A small image denoising model, trained from scratch: 2.74M parameters, widths [48, 96, 192].
Rows from block 5, named by matrix and row number. Rows with one number belong to one channel. Each number is 500 + 40 x the weight over its row's rms, rounded and kept within 0 to 999. All counts start at 0. Numbers have three digits each.
# convs0: first 3x3 conv (model.mid.1.convs.0.weight, 192x192x3x3), inputs 112-119, a 3x3 kernel for each
# convs1: second 3x3 conv (model.mid.1.convs.1.weight, 192x192x3x3, transposed), outputs 112-119, a 3x3 kernel for each
convs0.71:493493466522492460473511524514566526472510510488515490485478539511519501491514477487526554483502526462481487530427430462416429520503507487487487483547535522546530554598516533543566538544514475523515480452543515508505
convs1.71:493477468517551493519537440489460477457466484515529517521473473467548457432505524565542555442397529487470500526516509572611515568485430472458515426485576550515439450458455451493443431510441465551481451472445495477535
convs0.72:523443426504472454532507496517500487475544489503514502495508509533553524521525495493508527518519508503509492510506526478507514486496462549560550533548537520529536510554559524540522473502511477496525542571507541547491
convs1.72:478476497472443468489477435498502540569539535489475481535526499500486488527490524509461496527493504513496489477524506423471484476484491474483470541527500537537521515500478489498475480488461525517517558581575517550553
convs0.73:442505450475471440537476476511369485498441497427553523470485501448462472478428448453459411461492462499507483538543569528453461550522538447532469517558526566535507450481472477510511521543527458521499564477453489517492
convs1.73:560468464514482510566469507504488469490458491528468507474518563530583554503529521479505543515438513548493526500530514491525570532534502498487469542518504502533525481457449495475449448464496457450462510579536489541518
convs0.74:530469505533511456541505474507527504496583534475529500483433531457373492498451507501501526513513519490529493506525495512523466463511461526426469486451477546523493525498500491540479458463431462479487465504485419510495
convs1.74:489507509495502491500489500449442470502510496497520485471502492503553491501516486514517592490510548475554525513525501482503560491448480519486517478490487481492485506505440463557455466492493453524500453408477464468496
convs0.75:488479514458475535488532584542499552492470540515554511513541526495522508457463504493508508510505493459492464509465488487455484495442492553611473574645490432494453460479480468512530487503533517553496525538527489472482
convs1.75:524509551473468539500488495481508509486534521497504499517555511495521522497486519478512538532530520526578530488492510505465535466481529448469520457461427497450432516486483500517503473488485483459448509495505482502513
convs0.76:494511492527480426502482451494437528460484526535531494486470487471489515505479479498504515522558551485480503495495530520512568490546553509509533542548554507510500534544496532523490478452491418435486449515559486520496
convs1.76:504540508547533518528537511478571512497498456518516502506495486522501517521548485497473469494482479499525517432413490439488488493498485547507495499449433491498493475472495521484482442422487516562502510532495494449506
convs0.77:479509452436422452448418473554525487541534542545567531470492475493491462490500448530515490577541495517528496478431442510491464431489423489479534508538554495520531485478498451448477518521506431418468497525499504532499
convs1.77:464502504507558520458524527473452501510478502460461481525604519557585560521531551508466417498504464503474456570537566532422469563557536516562545452485537468469505499556551507554546491495510524469494583486466490504525
convs0.78:494468479496475415508483426513547535557597541567488536398435448430425424425449448487535544503530553473530565480469499469442479466477478500539611537675603510605518467497500463463446440481463470458499489514495549543494
convs1.78:475469496525457506525478483485494503490506483513522501535550489490487509479512511486501508479483486533542470478483522476546562515561553471442444459426413445449465536498500455435496455439538490502438523579474453490451
convs0.79:449515501499514611492512543545501506490480512490492503537442434492438498468515478533527494527504409489470498496511476550483458506529533458449503475499565499547531464492471502459443521447442527549480525538468477488492
convs1.79:509536583551556525518523482471466546537567595473480515585481456561610570535573575501519517475455467498412438458448473477465385488475413413501520495541554552491500548534514525441441510495536484435473501474527514529577
convs0.80:468474523464406531510559599481440461576469427495482481479486497452503534510539578513454508517440474511502490514486519498505499469514550477452518489509558465543601495495478545537467513476469501533505496438445574544520
convs1.80:490472447476457467504535510504477482494449450511467458452504482433548499471479476494507465454562406470623544464452463469473519435471511419427460486539493403451487491494505556496507550498521569538525470411498514515528
convs0.81:490468530469430478530465390559590527571519508542539523501524514480481481478459496507460458463461464474430488489461410476478458456467498411484485459476450454451458496482520472491553494515546439404452417429455463484499
convs1.81:518452429497431451546502521515539507524517466478524501485451447504486407487437417505498517509560580480544530463541512411443475467459476519495500494507496464446460515523518487517489483499517484509525504518501492515497
convs0.82:539532502473436438459471514493525531445552454516512499503523561470478465540495522528492493537532482522533529467486459463525483486512505488482470482435418499506482534473454557486455535507520463566506518638579496486505
convs1.82:533521447518496418530501432485506568444508477473517467504564546509676583485536532422415526495451455571582549468418458504435423503501424455477508495488518519422462495485539535461508513522539526482504446481522553617560
convs0.83:494465509426348450458464503512538471561624529500505495517479484451421470498447461523505508539460459520471467465475460466464495479447419449476533480466513449422453552522538570514539528480510503496495502561502544522515
convs1.83:486528537485512564511525542525509494523493510547510543567549494585520493534510467502454484504498513495551509495509445481556539485496511471498548515546533478470503521497485543573484469516481466473479480533534517551509
convs0.84:509524566541561630482487550484517537463470487470514520498532539481555570518545523560453477604512565551498494482467470525451560491502494484476527469510555512536501488519552452492484531479502499506464543534522599523487
convs1.84:516502520540524535521500509484514538590609585518480492505529520572556523473526517570493459503433381493527450464542542478529518484439463475514476445506495419467529495514499423489522446523562466499516511537569449491501
convs0.85:520505545475501595521497523520576550529541444507529490415467487433509538499480498545524514508446521523466530497503507497484471529515488448510525471575535501547564510497468558506424538465414509462451444512489481542455
convs1.85:522536529447557493466595500526571566409494442458545454459559528421504537475485544506488484606575515552549489492476515521534498551534479532498567615417461536433491563505507529479434556522534526506493513436415543533516
convs0.86:437505551478501544501465532514573560563619540523520498434506538433536584429510527566527523559471441549469473432456502467451504472474479470455496513511491515519477585503459493455480446495491494502532461496529486530567
convs1.86:346455560376495588468578637505469468431396351471444446460474496409416488462469542511587534513579558530600579543571538491510530447475505505466455515480447518549545597515477523462449416475500568483495519426452518503518
convs0.87:495473438572609510522565539533527530612575554567560513512535493534616532450517455517485482517552498508547556497524537492536522493484510513532529551488486534549531460460436480445468470457499500498432475516489465493503
convs1.87:481491468502561493490528507458473498520465498528479471465480506475438463459455480546537497523603550445515483482520495498543483505473482482494486542499531552479497544517498533460472547521512487469491457487489469518501
convs0.88:497461539507497561520517483533581480583585430553505483490467488487495435514470454517480504499459445477460499503446481512463438474475447402457487421448476500495522495493534501477530506523526509452490484407508474466471
convs1.88:540517487598569426510469364467431517474489545497503510610555503582518531538503590452524561548523535496462488450479481467470468504495456426503538478478521485499549466448515532452560565485492510494504475473531582517514
convs0.89:512487525530495493553455453510529519460544539517494418460506518476529475482527507505512492448460445485482504513528470492562453469493502501498505512502524451499471462555510480547525500545549502481510431520493452459449
convs1.89:532503553470428476484455445482517576456451482502443481530484498499403440470455464476420475475479584536523507509566489490546576420447607517483399558499433526463464505483509522490497458435440533575509487623496459565544
convs0.90:535486494576485487550490501490471502536483465523500513476454418501488437491464449491483540504468548512539511486578542515600570506598558534539482515526458490459465502536567497539563492585574501477470489503447488483509
convs1.90:515539532529592535496557493431455514492517488506507497528452444519558516496533554488428438487459491510484505464492498480414531520503453458494535511482528497443491474476490477450474465416492489460502501451475507465464
convs0.91:496489501508481469489530501504446488473375457521482540482418455486473469487503487484554534545622623512513501504491449523492424489495476477493463467468488505482486524469458483458489512459496508543542521545553481523521
convs1.91:452436448542529510523543542549533565554541556527495524548503552490490516536545519535564607483494537510518585514555570499480488511485486566556475521548537531536573489385410473410413482458480470573501595718571516582471
convs0.92:479480458514610519508539521489475531477417457497470504477476413491554415460489440504474464510529528484473493523507510518510527538518568499536478494577495506552489523520500526540516506521521520545526563591499490514474
convs1.92:538511479512544481434521521525504521534529507472478496512489479501439432509483461529498454543512508477467510518553510569568466515456453552517537578542529571512488502476487531526502526565531451430504450407472505498518
convs0.93:501508470502525561428466496469451450476451444496504525461435411460464410438471464544558579584602591506501484482545538496559549480485493487429443471417460461410449506458458496472453501481532484515476505512444454389411
convs1.93:500513520486509539467473534565481477587530501514535552502496484531538476537530515489515472550555474491516471478451526472485555510499539521496517481401440551478466430506535455537541454471476471496492488488467496521493
convs0.94:491507544457487640459477575475453545533465501535486486510500481494548530510533474425453514447468569491500570512511539548551525530481544479495469482484474513485501468462529482493495503513540517492505533528510484499483
convs1.94:454530549379505622433461586514516484464514428507498469442427476425365453485460455385452558394499611481520509532512461578576542413445525500531507499485504462505542529495505529506529507497511511533483561483421487451459
convs0.95:449442484499496552492452541491445471447451513525566503455495472487437455503494527519538539474566498495511475488509464497443450499470493515441462502505471503500490531494494524490437486479521498517504487395484523516542
convs1.95:538591535556509488552497496381368450481526480513535508461438477465477563470423550528516448511475454527469458544626517532525413491533466545520544538518495516518477539578533574565488512463440505514456500475482522502546
convs0.96:448496521484481567474462528534461481482509514489441514527486482538405473547481500487504547538549537519511525498508473518517486524436500453434435469453531464497508513497476472471427496480473524506493517482512538524532
convs1.96:513455420556537440468487529517498468493531487479459461496467473523523500527529528496510506488517502465453471505520502542450477536507529476456505510512513498508519494501530472527492478469460489487544513586593477562536
convs0.97:527460495528443490519495518458547504498681544490542552525519459528510493490483490507512519504518494451476499488514528530504527513491522454439467483492469495506485491449456427453472484480452466549523555566458500520461
convs1.97:566475464541549533537508509480520508507460484501449509535537519485462415466442447521542512540511484429429500483511524364418507429446516509457470584406419508456459504561517523507530480538514523519501525620547524517473
convs0.98:453524502420532533494450438503519507406535523485418481508535520494468498470440452449486517493519506485478509530455513535472525508477522545462460588509490547484538530510450547525403508504439484452499465460529473499535
convs1.98:499432445496469399453518439463495533495562503456588555565576492544579459552478510482502500475491528523488553487480469520464431515462472496527518483447500546522522499511482549463436523491476508522475524527513497551495
convs0.99:482477532486475585536528535404410484505509466504482486440508486485542538465452501528442458527424438520450497474476512418430432469425466499508454523478478511522519496496552490459527485377482490530492478537464434374460
convs1.99:545525571541596643445512507469419487527506480486492510493463484495463418489537553547521486620478402574450436495528538472551530541553592476495496490414484559499448449525525382554564427492545521518510469481598496504577
convs0.100:506505591505510500476468444468505519485439479534498527541503546547459471542470478529517557500524569494531498466503524472499541488466454460480507465539527482521547463503472426502474426459503474468469523516521507496522
convs1.100:514463463555559562552524469515536554522516561543495561524517484559492420527524520540551515480473435460487464494470538512549639514486557520482499427397501485529525496442515519543574506547568516553526541589558515540550
convs0.101:567516458496493466528537506576529491524474550553522496446468479509524483519530447483433496460556541543515480514510539450509436493485501501477543537549513492492509524515452491430452467473521523569461479526499499546549
convs1.101:465463546489553521545565478470479508487532563492524511533426494528504507538548501532534509524532457552527485482417445515451483497422481480545544511454503576496542499435543489343497542518572523536530525504496498450481
convs0.102:533530499543525516479502475538547522494513602493452525496472443488481466484465462508534475530542478519556459487512491464515519485466469480510483475518495459503479535514498493478469481463512493506458510524442503519477
convs1.102:514495532521503515514513505516489528495501498424500525521513496541499503477492488546520450481555508512567493567526477460552527440454501517494487520507514579508489477537561500473506519480500499509515459434466496469496
convs0.103:543511482509485472527429457541475512507499495545515507486561520498546551510538530468499433473477465463502468574512476552493442510544539508491511520492489540528533483458427492498458485536426497528501556548456512499511
convs1.103:555472493521468497539543562541477471485458446465432516523519567505478554564586578513488552505459527470431485510486460541534425519511416542476478589509440560533510424432410476569508513490466501501507527574576515561519
convs0.104:503460451431468489459494524508515458499489475466483522562508501508487480481461468505500544495498527547555503497553532487556528496558491499535488457499484496545542508492464506476455455463470528551455575512439447456509
convs1.104:474437471434471532400413482549500524534526545512514529512521521498555520481533538453430429402488412403497455516598515477522428419470437481481512464503511468592524582576574594574553534462518469515507508557572478500509
convs0.105:535503478533461400516473527467491487520493512511463514455510537496493522528542540525538482494461498555494460494506527493453571502503501516470489451504552486513528536504523512581523499538519478529493489602513511547463
convs1.105:520570550584547558542518539467508508452510545525488439483432436428430423431483481494569552506487478480507465447523510412591554428444458557450489443396538465569525476504544495514541445501518494497462535411465496491521
convs0.106:515470496452400461476476511462385454579523413565575503432494509509514474577552530505530510519560545465430478502488511492518500505527523501471534435416504508475511549544518521456483514475470459495499472451488480519481
convs1.106:476552533379434512460402466446499462457514505544527541483474494534567530502486525499525463526507378489453460387411490521630539495617534556545550556583496523579513536497472586480521540569554500483466486485439467492495
convs0.107:522462467541485473552532497524594540509551567485468513478486533498450460500456495456443439392406415442420446545565521568550487527499509566414406552475427567533519492517480485508495511536534477501472504502510468480519
convs1.107:525488496490441494464455499516512542520468522495472512500512520453493504467453526460484513448495493464494486492506518518432526542466538490487497563503515566522493471455431578622505594604485525535511459462504463479493
convs0.108:529523525517492515495537518537508500520499473528488505497491515484498511480510521566546574580533509565560534529477491543486490513531528491519532499540551479514531438463471466513506491559491481469505438450459470476469
convs1.108:518466470520500488529476480446458537509527554490514551488492485496544555479495516465481469423450458470489481507441497542464435507499480514550538559502473551559509523504491548522484462498476599481572551492532596546487
convs0.109:514508442628670505530492446489500473518472507499476501552540503575574549496498502475468476495502509473551499515467469453515484500518525436503521503495517482465524526483518454523528517546489456533488466495501494494565
convs1.109:514489480487438543540460527494530566499534588551540508450527505543548451472493475552458487494420428479493456486500485496507434502520463522476494560567497472491526522508480505505467501494475493504455477540503486509487
convs0.110:442400464532453479574566574434342433504502522483577583473471508459457497459429474479418450475422464462498540464494497494493491477479442498511491498512506480493469479505450475547488481505497461502503496536518476515530
convs1.110:447389430466535469494579476495496490499495419530523464464475533502613584479540505487532485499504469544542523548595533509485513460419518515534520492447488506476478543525523485438510436487494506465493428331426519471484
convs0.111:478480547472509542462495496537567476464593510422541562510577476516547482479546491491494525538548550519486467418490474477576523452516519500559466486525472492510513549525541548510477567574509503490498547477487534502476
convs1.111:560529429503573454413539511534483511487513478477519522466482478510539531538507507500430464482456469512542516485562499491440432436477468563488522542482467512536464485435510504416453432407410471475501553522523468446468
convs0.112:521496418544551507450499416525472489458502469446428481465517444474465485471456519458516501494516527483545553474474476462443472488468424460474453480480512511493563438462514477487529522474521451382473484510558533524464
convs1.112:530558537527580544533605495504462504412403506500525497442481470464495505469503498465581564526573556570540570465538538458485542516497516451434519564593522501469491475526556537563526500480498537581499532537486513486440
convs0.113:481509494494491444505499492542565457492595504504489487558520541514469492532469487510556558524582609554609634463490529547566552558522528525512446491553503519531495539505478514517443505493448522528493444514494475511511
convs1.113:585542552576542475521497440411387439426420500516513551541596541511543487510488508492509490503561496484546494481527467475510489436451517526476529538513541517479496457446493432444447475499480524577508484496510428408444
convs0.114:526564515473521524497545479537496483443461517473490518511499521539540528502533483547539517490507564487540538471455476497465574523528514506527507478508536495498463521529488498497493471486500551404420495463462502543510
convs1.114:564555523483485495388404508436527542448495516514442513471468497480494559496497520504476477461520495416494510491476469454367404524488510478455476498459517538522512482505524470444498488471488454551589548511510506460458
convs0.115:443528516490535544512565512535570489530578497464502534553497449539514508547499507531552529506454465489464471403484536445468504453508513548487471490453492488503509437492537441491528491499502503483565447359502452387484
convs1.115:421457482433448501486547528495518492486496501551521541540606494545522503511424465489478545535585567498446501463509543482448505573593491514544516468469484502543504434496482502488525542505463574520440525562517475552490
convs0.116:481465492526571516470524518521617518543726580497454496507509484486441487484480470473483494503486449520469437521492548545529528519497489528519504498511476558497503516471546493440506486491512460453510494563514503481487
convs1.116:531494503510540481479528513485511508506509489479496487517535473562569507539540534476502513511529482469533539527526505526515576437449511526520542494419479525486540496476462500455522487509511547513476516492425496488466
convs0.117:526539497484549482503535473512476591491463419509406451424443473439401434480418441500454460522472484501502511458477511459478449522558572493514532472492495508495488548511502511434473473494519519453417545461494533519510
convs1.117:546478529459481558530504468454495512531513516494511512509498456496500460501467447491465489489516453497470480479531525515575596458540550498445484493509481495483477521522533452465496487483491588584519555526499455463491
convs0.118:498521515472529476433413458442428497399390529470469530510479444529453422489488461530575513488612524529514487528489495479506507474510504509488500556544529538556523499469464494465453451477506536518504536539526491517537
convs1.118:578576524537509465519475508557558543573515511575501557568537520594472444554496432485505515440490542490521537459500530474487546502464519521459435517474450521562555481418424461379452460430430458528525441555481458459457
convs0.119:483443487387432484431424440505524475551481454511459546528466510488453549528528536593650578587725626570644526496491521481479522475507485494427481457413472488488478479407464422347469457466546530485472495511479481495463
convs1.119:551514458555581500480510482512411461450439444508458451542541532436506530464501503484472509532534423543541493515566516467488523516461511533484519526465523547494522447496480499495538464467509487600505563675590511565490
convs0.120:481454492501493450517438445503480519462502470518575537452446505473420479463438432441476435407451418444451462429452472449493524460512506471510486534547498486502486506572521492482533471433556531541572531502560515509564
convs1.120:481504487478525515468505494517514499474447447467454420447531544468524526487499513443489521412461550466512552531506497581544519532503540426443461499497465498512477489495523541480498530449492437473534472499484526476493
convs0.121:500488529592552518523472552467519483523598489517547532506506513507508507476523478483485506525491562482462535507484496481466443487486410528536506549553516521521473513495508512508549450490531458471492434410438454446482
convs1.121:534503507467527523419533493553560501463455457457380493459518546485507549469489456445517491417591488513491507422465429419474354411478419530491482539477499546563608473489518542476550525564583600545517573499541503493496
convs0.122:452483483449477480487505470522464454541533548549501499497464471462467517508522554517498458492446429520518512474478446494514534499486524554567482531507516526481522512466489486433503474473462484415415464541473475508471
convs1.122:481519516440514571481544576472489531450477450528541450492489470461445514461522557450441476471527492531573553519557531550503487493520516500526555471487493454446528498528532501410477466412513524549513439468464504510470
convs0.123:479515545637578487501497529479438484399461531509511486490504478487531515467538537510519468530472449494454445525481499454479511489493505465523495479533520477501508520478488550490468544468502465502516526491519481462495
convs1.123:520512474563483387572448390494465513431549589497537440546431470608553500467419498509512456477519456479533530488386499484473523426476496468457544546562594529543584553511460645507415551468460467544570483492517475517544
convs0.124:527431468468409495541536554499451506533508423515494472430458492450446488492489525517459507491445512498533561507464442525507473537554431501473512543483487531497494474481460464455485494524521471460460477443511490519463
convs1.124:465498442406492479446466508499551562520483547530551536521519482540480522553557558527508486535532504568500532499439482526489527464528502517466504491496522511482529550495494496516549473453522577507504572487433585546478
convs0.125:516552601526491563435389454503556550483497519455448518496454474494514498451565526486460496537507436506534514508458504422423536486501483485520488486437477500551518500502489485519469493546537538549490548519502548481522
convs1.125:600550481511592517408530480461436505524495509535505470397501497444535467549558465509551486540551462401462494523596605528461593634479506486497496560526527573560536458463489473451475519549538456526498522528495566479489
convs0.126:465469524465537539576507539492486482459564489434502488437440443488455427461445406461462453501515441502485457464510537461488483498480520411462447436482461435425461477468437518519498453461468546606532540501489441460506
convs1.126:511442425474457469486503533494500476515545479541503501553543576546511522523540466547528517505479490477433494518481437489524452501459466438433476466515502509488499510422474501449469531450513468472466472490518510520534
convs0.127:505482504488509525516551593501464469472502468469486425492472511465491506457462460526473465537576517533498475482451472498507441506490516529475452498543471481502475504498493466483466445492503522560490496429466506501466
convs1.127:505514537469561548410453493509519473466490509587548523547519487563568551488477453484500508493428418520427385512485466582544482610663645532473518526474460483506477507515514561586562506537510447481460563597519494525526
convs0.128:440504523457477497486493480533457507524461485533510461508485531509480473479453464515605580439528545450488555490541559510489522462470496527476455562480440537532522452524533433510517466457524471512471476488496504485533
convs1.128:520455508554513488526558564552503403535556511501478497545496402524484374498546398442474489460544503413502512503441467435463489419487533501513547497525570554535557527563566557580545576531508539540457566449401578528477
convs0.129:493507464499489482494505455458525483415518528475443513509539533474484504518521575536461478504397458475453471476530538487549543503489511507481455458506459479520533536503509525515509496521549506505499482551535449541539
convs1.129:523513553568537548544536518521515511540509484520524492507495470520511511492517530486476469548521475471540508523475505511488467490526555489465455476508466538486499468451450488486456490481463463386469438455441482450439
convs0.130:449484519557523551511535525509538502480554528521480490504493457489499472491510539456495525460536498496474485454452524495585549541582524505531503572531539553541539493478474545454452500543501520538508489441546497503448
convs1.130:458440435504562444535605521529483471495487484413501511372454467422555492507471448503549495549516504425363562535503546539402517520466490495503481506463400465406462501545497515561497540537491450536530456554592468584470
convs0.131:500477475537480471532454446498394487536455459516459473490541509428484554452445495531479505560448493562533504449469437497458414510492422505515532446503524447467495466458475557477489552540567474500471536549434494515504
convs1.131:557555479493453434500511539535517579494530487507462489531498495530513609471409508491387477561544560505489512513454516516445474581517413416551601495440583509400434483400404486446424490481455511492528549539514553612484
convs0.132:494478495529517479467509504525548510473436503528458489517466512501507487522480483539504557512513517520558554540426400499469424540510487516535510542584499533476497492451482468469445486477468514473469511424497568488490
convs1.132:460487526472521526418446478501449512558507492522524446511476503566456453532542520490512499458506510565542476507483490513548447478477482530530503494474538534439457521509523514464506497480506475490488486483458508550527
convs0.133:486458511463502454481510521499480554453703524497655542432463487440414440512460453508495503514494503548466525475442488420421506533478499513451430550535506484493474499503559522553535523576582522569570580559504469473496
convs1.133:463426482463513547528499483522560496512514471509517526539525487547450463472456524494514484522512464505463506482503511531583527528523490455449500441440451470527515463448495478421496526544526518522491521575601527508504
convs0.134:489417438523509461506474466455444445461427436503498485464390468418412401455440410547556581514540566572539505514513509529543521507556528495501526509547548518516521558514500570526418522530480554527497509521503490476493
convs1.134:545507471600534472548519486540472491514439479545443506534493476528483504502518496542531549468511498537503530457506477475555552468486520505502510452480524538476531524472513489462478533557583478458503541464469566584565
convs0.135:462458492456540526483504507509520506526507517505461531456464509478498486471523437534527481533522512536530533542497501516511499552522506519551498510498502449436478443442431517553521503508501513467485533523536522535484
convs1.135:481442438485447507472502515491502555491539528501584543447453549515477504463453420524478477521438474475459532461448481546502477506520517493563510494514514566495523555480446631575508546522489544510517570519516519499532
convs0.136:538433490585515470555516442497525494479525509545530510447444493501502481462500454499442472500459415529506468452525529462474478477573501536491509507502543462494544584517468584502452584559508503533519441498534427473469
convs1.136:445538504468536492464526486510463470542451505525446513496516540478526570441518565542566521600559498567509491487531483443526495562559521501445494545536503479473528459482496521500498528515497534486504553424459556469528
convs0.137:477451478436484553525472479486522498559517482530500498492480454489505471523542520478486517462496556495517517471489495460458482441455483567509473575505478542517522484527539462521545441486492470490431524594531480491510
convs1.137:512545546485486576445472480518503502482477444491465433490456435499456436531504478490471525531527496558466487554591469474590513500500516627533430565438437595474492532535566487485577491471511541549610480460538477486573
convs0.138:500506499486485531450452469474526484484532503454509516457497505493487517507525529511472485541476477533505510513502445462478436483533464467456533461484480518512495429476471477618473468501434507615535531482418555457468
convs1.138:497484507546514537479489461490515547470500492491620518449476483508444432528434511586508541552463581429533617509489528534511556441316448545515467531434474462393523528547523552585490607545465551454520448519545427509487
convs0.139:574546518539493486507502546578556553572467529453495536550539542507527535495455464529547572500492549521462491451446446473482496460463511509523512529558529484506503539525540525536532488508485506480490515523513460516497
convs1.139:487473463451429422477446439540575600510552559470511507494456464464489453484459486527470468544520469545564486481458501506504496492495468548532465573539490531505519517469500520527538492520515519459506517494531516484486
convs0.140:484492535466432479464479497544539510546514521509507519481454460533463468495468488457487484512521496526517470493500498494478477540485526489492457513495476496505488516514501529526529556557534431491466524571492518551500
convs1.140:523536543519513512504467463471503500482495483447461487526535510519541513524536514468477464446456461439486505509522539520496540543485474471483499491516466508470466478433448511414433524453462476467559480431510514514552
convs0.141:497425491489405510516516533549523531531576569523508516491466498439409474496496484515476509535491515535592531524516525509446487475466467487483519455436520505533504468502506477516488479463472518557527498564518529481504
convs1.141:489529516501501471510502460499517511601557535556489524513515507545515514540503490493493535452503540474556499550589539511576565491451529520491515511515535506515506478441462461493469489503471532522526482404471489421488
convs0.142:516476463568664492531677506483594521453499531450455458486476500517488527516509533515485506489465539513490511459472478458476454481558509518469513514507504478476502488489504506549524495472476511517474520538514506560519
convs1.142:496474440524476480579534513495507499488512529525434448491446510524500437539558451485443510460363461423458476456416463529472527492451504493532565464508537559542538505461495509553515508562573524524493512443501481466523
convs0.143:469467488481506472518525543516482510464572492569455542542484505503462475535541489472537462506620521447558504447486446465569550495588546527491546470497513489443437492460495465409514455461507516546514503542475518477453
convs1.143:515499539509516525499454492474509483455456470496499498481453454499476498521510494506498474474495471500501501466410458482479532480460528493470507502412468511493538469540539517477479516529539536599496568632525540574470
convs0.144:475539516529528477451468472421407462507515474491501487550542513571533584494496593529572537511547548500475521516452509548510483540440459556545515542527493513510501544509499509462480483531458481397444457495523509598520
convs1.144:513465471512473456463497458488493484475474478498465519474469472448480510499523487499523485457365401475464536605591492490503501540532525466468452454505442455473443491499554462466571573565558479420462423420473463477493
convs0.145:502552561514600546463559549488521518520477419506503462465464485460459495481458459520548476508507471518483486517482509448490528483505526482550541489500531483499489516500453480482506509454475473369522479438540482461472
convs1.145:456462497602530431552584466491458464531536504493486531570561497521637515492581535456430508518503453473556482535589457536456388461381305525543512539529525540501506513554461548556498481464447472512526482588579445512545
convs0.146:474480462438450470447455448484477484509545512479510515536494480519428468496445497472418416494529493481521431494504538466577542533548500513502514491445511512545493526551519534537529550517505492411481457439483477440503
convs1.146:554591567544566530482544561581511451532470455441477465522606563518642558482538510469474524473511496584587545515479574453371556457414569528490517465496516422436441477508517428445493508438471427435501469412497462443493
convs0.147:486468597435416630487542565499525539519540462499512428469508523435466519510513534483425508460458506545568534469503489493550509491501520510459500489543442514565480392461467455500486486486507526570473480494516508494493
convs1.147:511579612505542619480531598491506523512500473523489520467442506408456550402483515456518465507589478498492472441495494434463375470499376496467500456418451478541560462462505393464558442549546530526462467493526451516530
convs0.148:528557556508557552517586521501528502537578525521526495478485497475465501476478456466520534474504490540505470517482477575591549502524506511518539546532525490506481512473454478544478456443434594527480523608509505498526
convs1.148:543506560519496458501504493449473511450536502514484465506568519436547563464552517509440460537546505457538502511602491493531444520563492483442471515551479516538466510531569473488517473459506558558524518491521547517483
convs0.149:529475528511382426525497506525553498544559550530492455556502499494392400520450470521515502511529525533540561471521526486514525457447511494502553504465487497473528524541519546504500550538511549478455576410420516463432
convs1.149:497526467508554561519527523492477529485440439428427451537529502564580506567539485519483461486415507490476544493511493494469400453478526493489535495494485508493475533575565538542539529561538425429466528443396520457401
convs0.150:517512514478473488531449433512500536464411489482397504473465492492497488480486468469450457430394449453435453522481492538459459523454479465460482473525508477535502460494508462494518452509511464505494541553470479557497
convs1.150:500503479527504511485502494480465459533488484484476472503554531493485502528519481501506480497477475516493461463481532493537508517543535534503441573525500537570526459471442477532525504533507466470494492504483485478453
convs0.151:505475486444399483510457483466561507514622606478566549484459499459477494486471474522496486526519503524520446506478433481468456487494464506492492495442472509483450563510497520508481487442441528526429497515482487515563
convs1.151:553505495455470461417501491458424468549499494525555498494560507504565452486475441491408537553478545482526567461409465562504472516568522485461528532394439533513523461496521523546502504500464576531538497439483514457495
convs0.152:539467515513528547524488506523526465502574551475505485452479477487503449506531533539507546485465557477416518500510544514494488546551521486443475527494476525544477496463520499476536534510535490465465445388473485461482
convs1.152:449536546516501508527474485495426450471423476498506486485545554528416423530541518484525517510462452521497507487477547468577608487383461494475418517530500554546558519507483497570578515495533528456456511577576495582520
convs0.153:561581549513510553482482477457397454446476447478505471522536532566519523559570562505541489490522469513501496508501518494466487498522543473470496433402475425411475517519462509547470537529499484493473509518497479458469
convs1.153:527508468543475515465495512495506506474529563514515536453471465434512478498503485568557556510551509517512524401456476407488473448533511405521488453582463481483387506522505510536520495442510607598552594575515560570629
convs0.154:541539524484482487516512514474517513435512555410458503505484489487480431515485447533467511507495522481545573542528497540501471517466447489492540504539567525577572439453466460521507507501516492503502499522531489494540
convs1.154:492415425494432427487474483517523512538554487517550472452513533460537534466513545437431503413530544497533488482352482534435413583552482482493497514527530535531539455416453498424439531504507601537637442373551552517580
convs0.155:510474422541563474388463443476436458558467449547578498491524520485510484517467488488460503513449473499553508470519484453544472464480525442491462464448561428455502482550485442463478420421472533526498556454453501487449
convs1.155:495502540535448463537470472504486455477524523492490541557622468534578531491533530545557506470520474535560463514452484503494488485455474505536508476532527495530531491538565502426518534489558545521513488531545487441529
convs0.156:513534525477557525454504528511493527495445488523491488457480472501546453459487468496551519514611562477519567441514503466500502479528527478521488477529480469514483443404451443382420461412436477498492496483504470499492
convs1.156:526511530502460543438433535573564486519508479540528547545518509527451463577524547502485494469517518470505515483506519460495533488506537469437560491437467547518514497473542447362439426416504453451459444459481462468483
convs0.157:500488503516476486491493522528471508518451431486541440507547458491474493490474448492541526504534502493541529442478465464499496461485505529556543507521516497527516506534530555550502540525470494541481569586528510474510
convs1.157:547517478489544506528474496512488508524473507570548548554543494519450474449450445504538540508502560531521527513501542495594562437512525526475504518552538535538503530418521514453505477481541540512488513490472495489478
convs0.158:448412462449456550481534534446473484477469499447460422495492461491477460511493518536550530542524527477428442550540512560572449506441457503525475522497472529488431470517564435453518464489444426491508474574503502545513
convs1.158:504537525535567465526578516546581539503513471464462529531501485494528552511503491456481501400351482478499548452549539492475430436457456459455514455448513474519554499547512475501512485527463534540500505523482498493450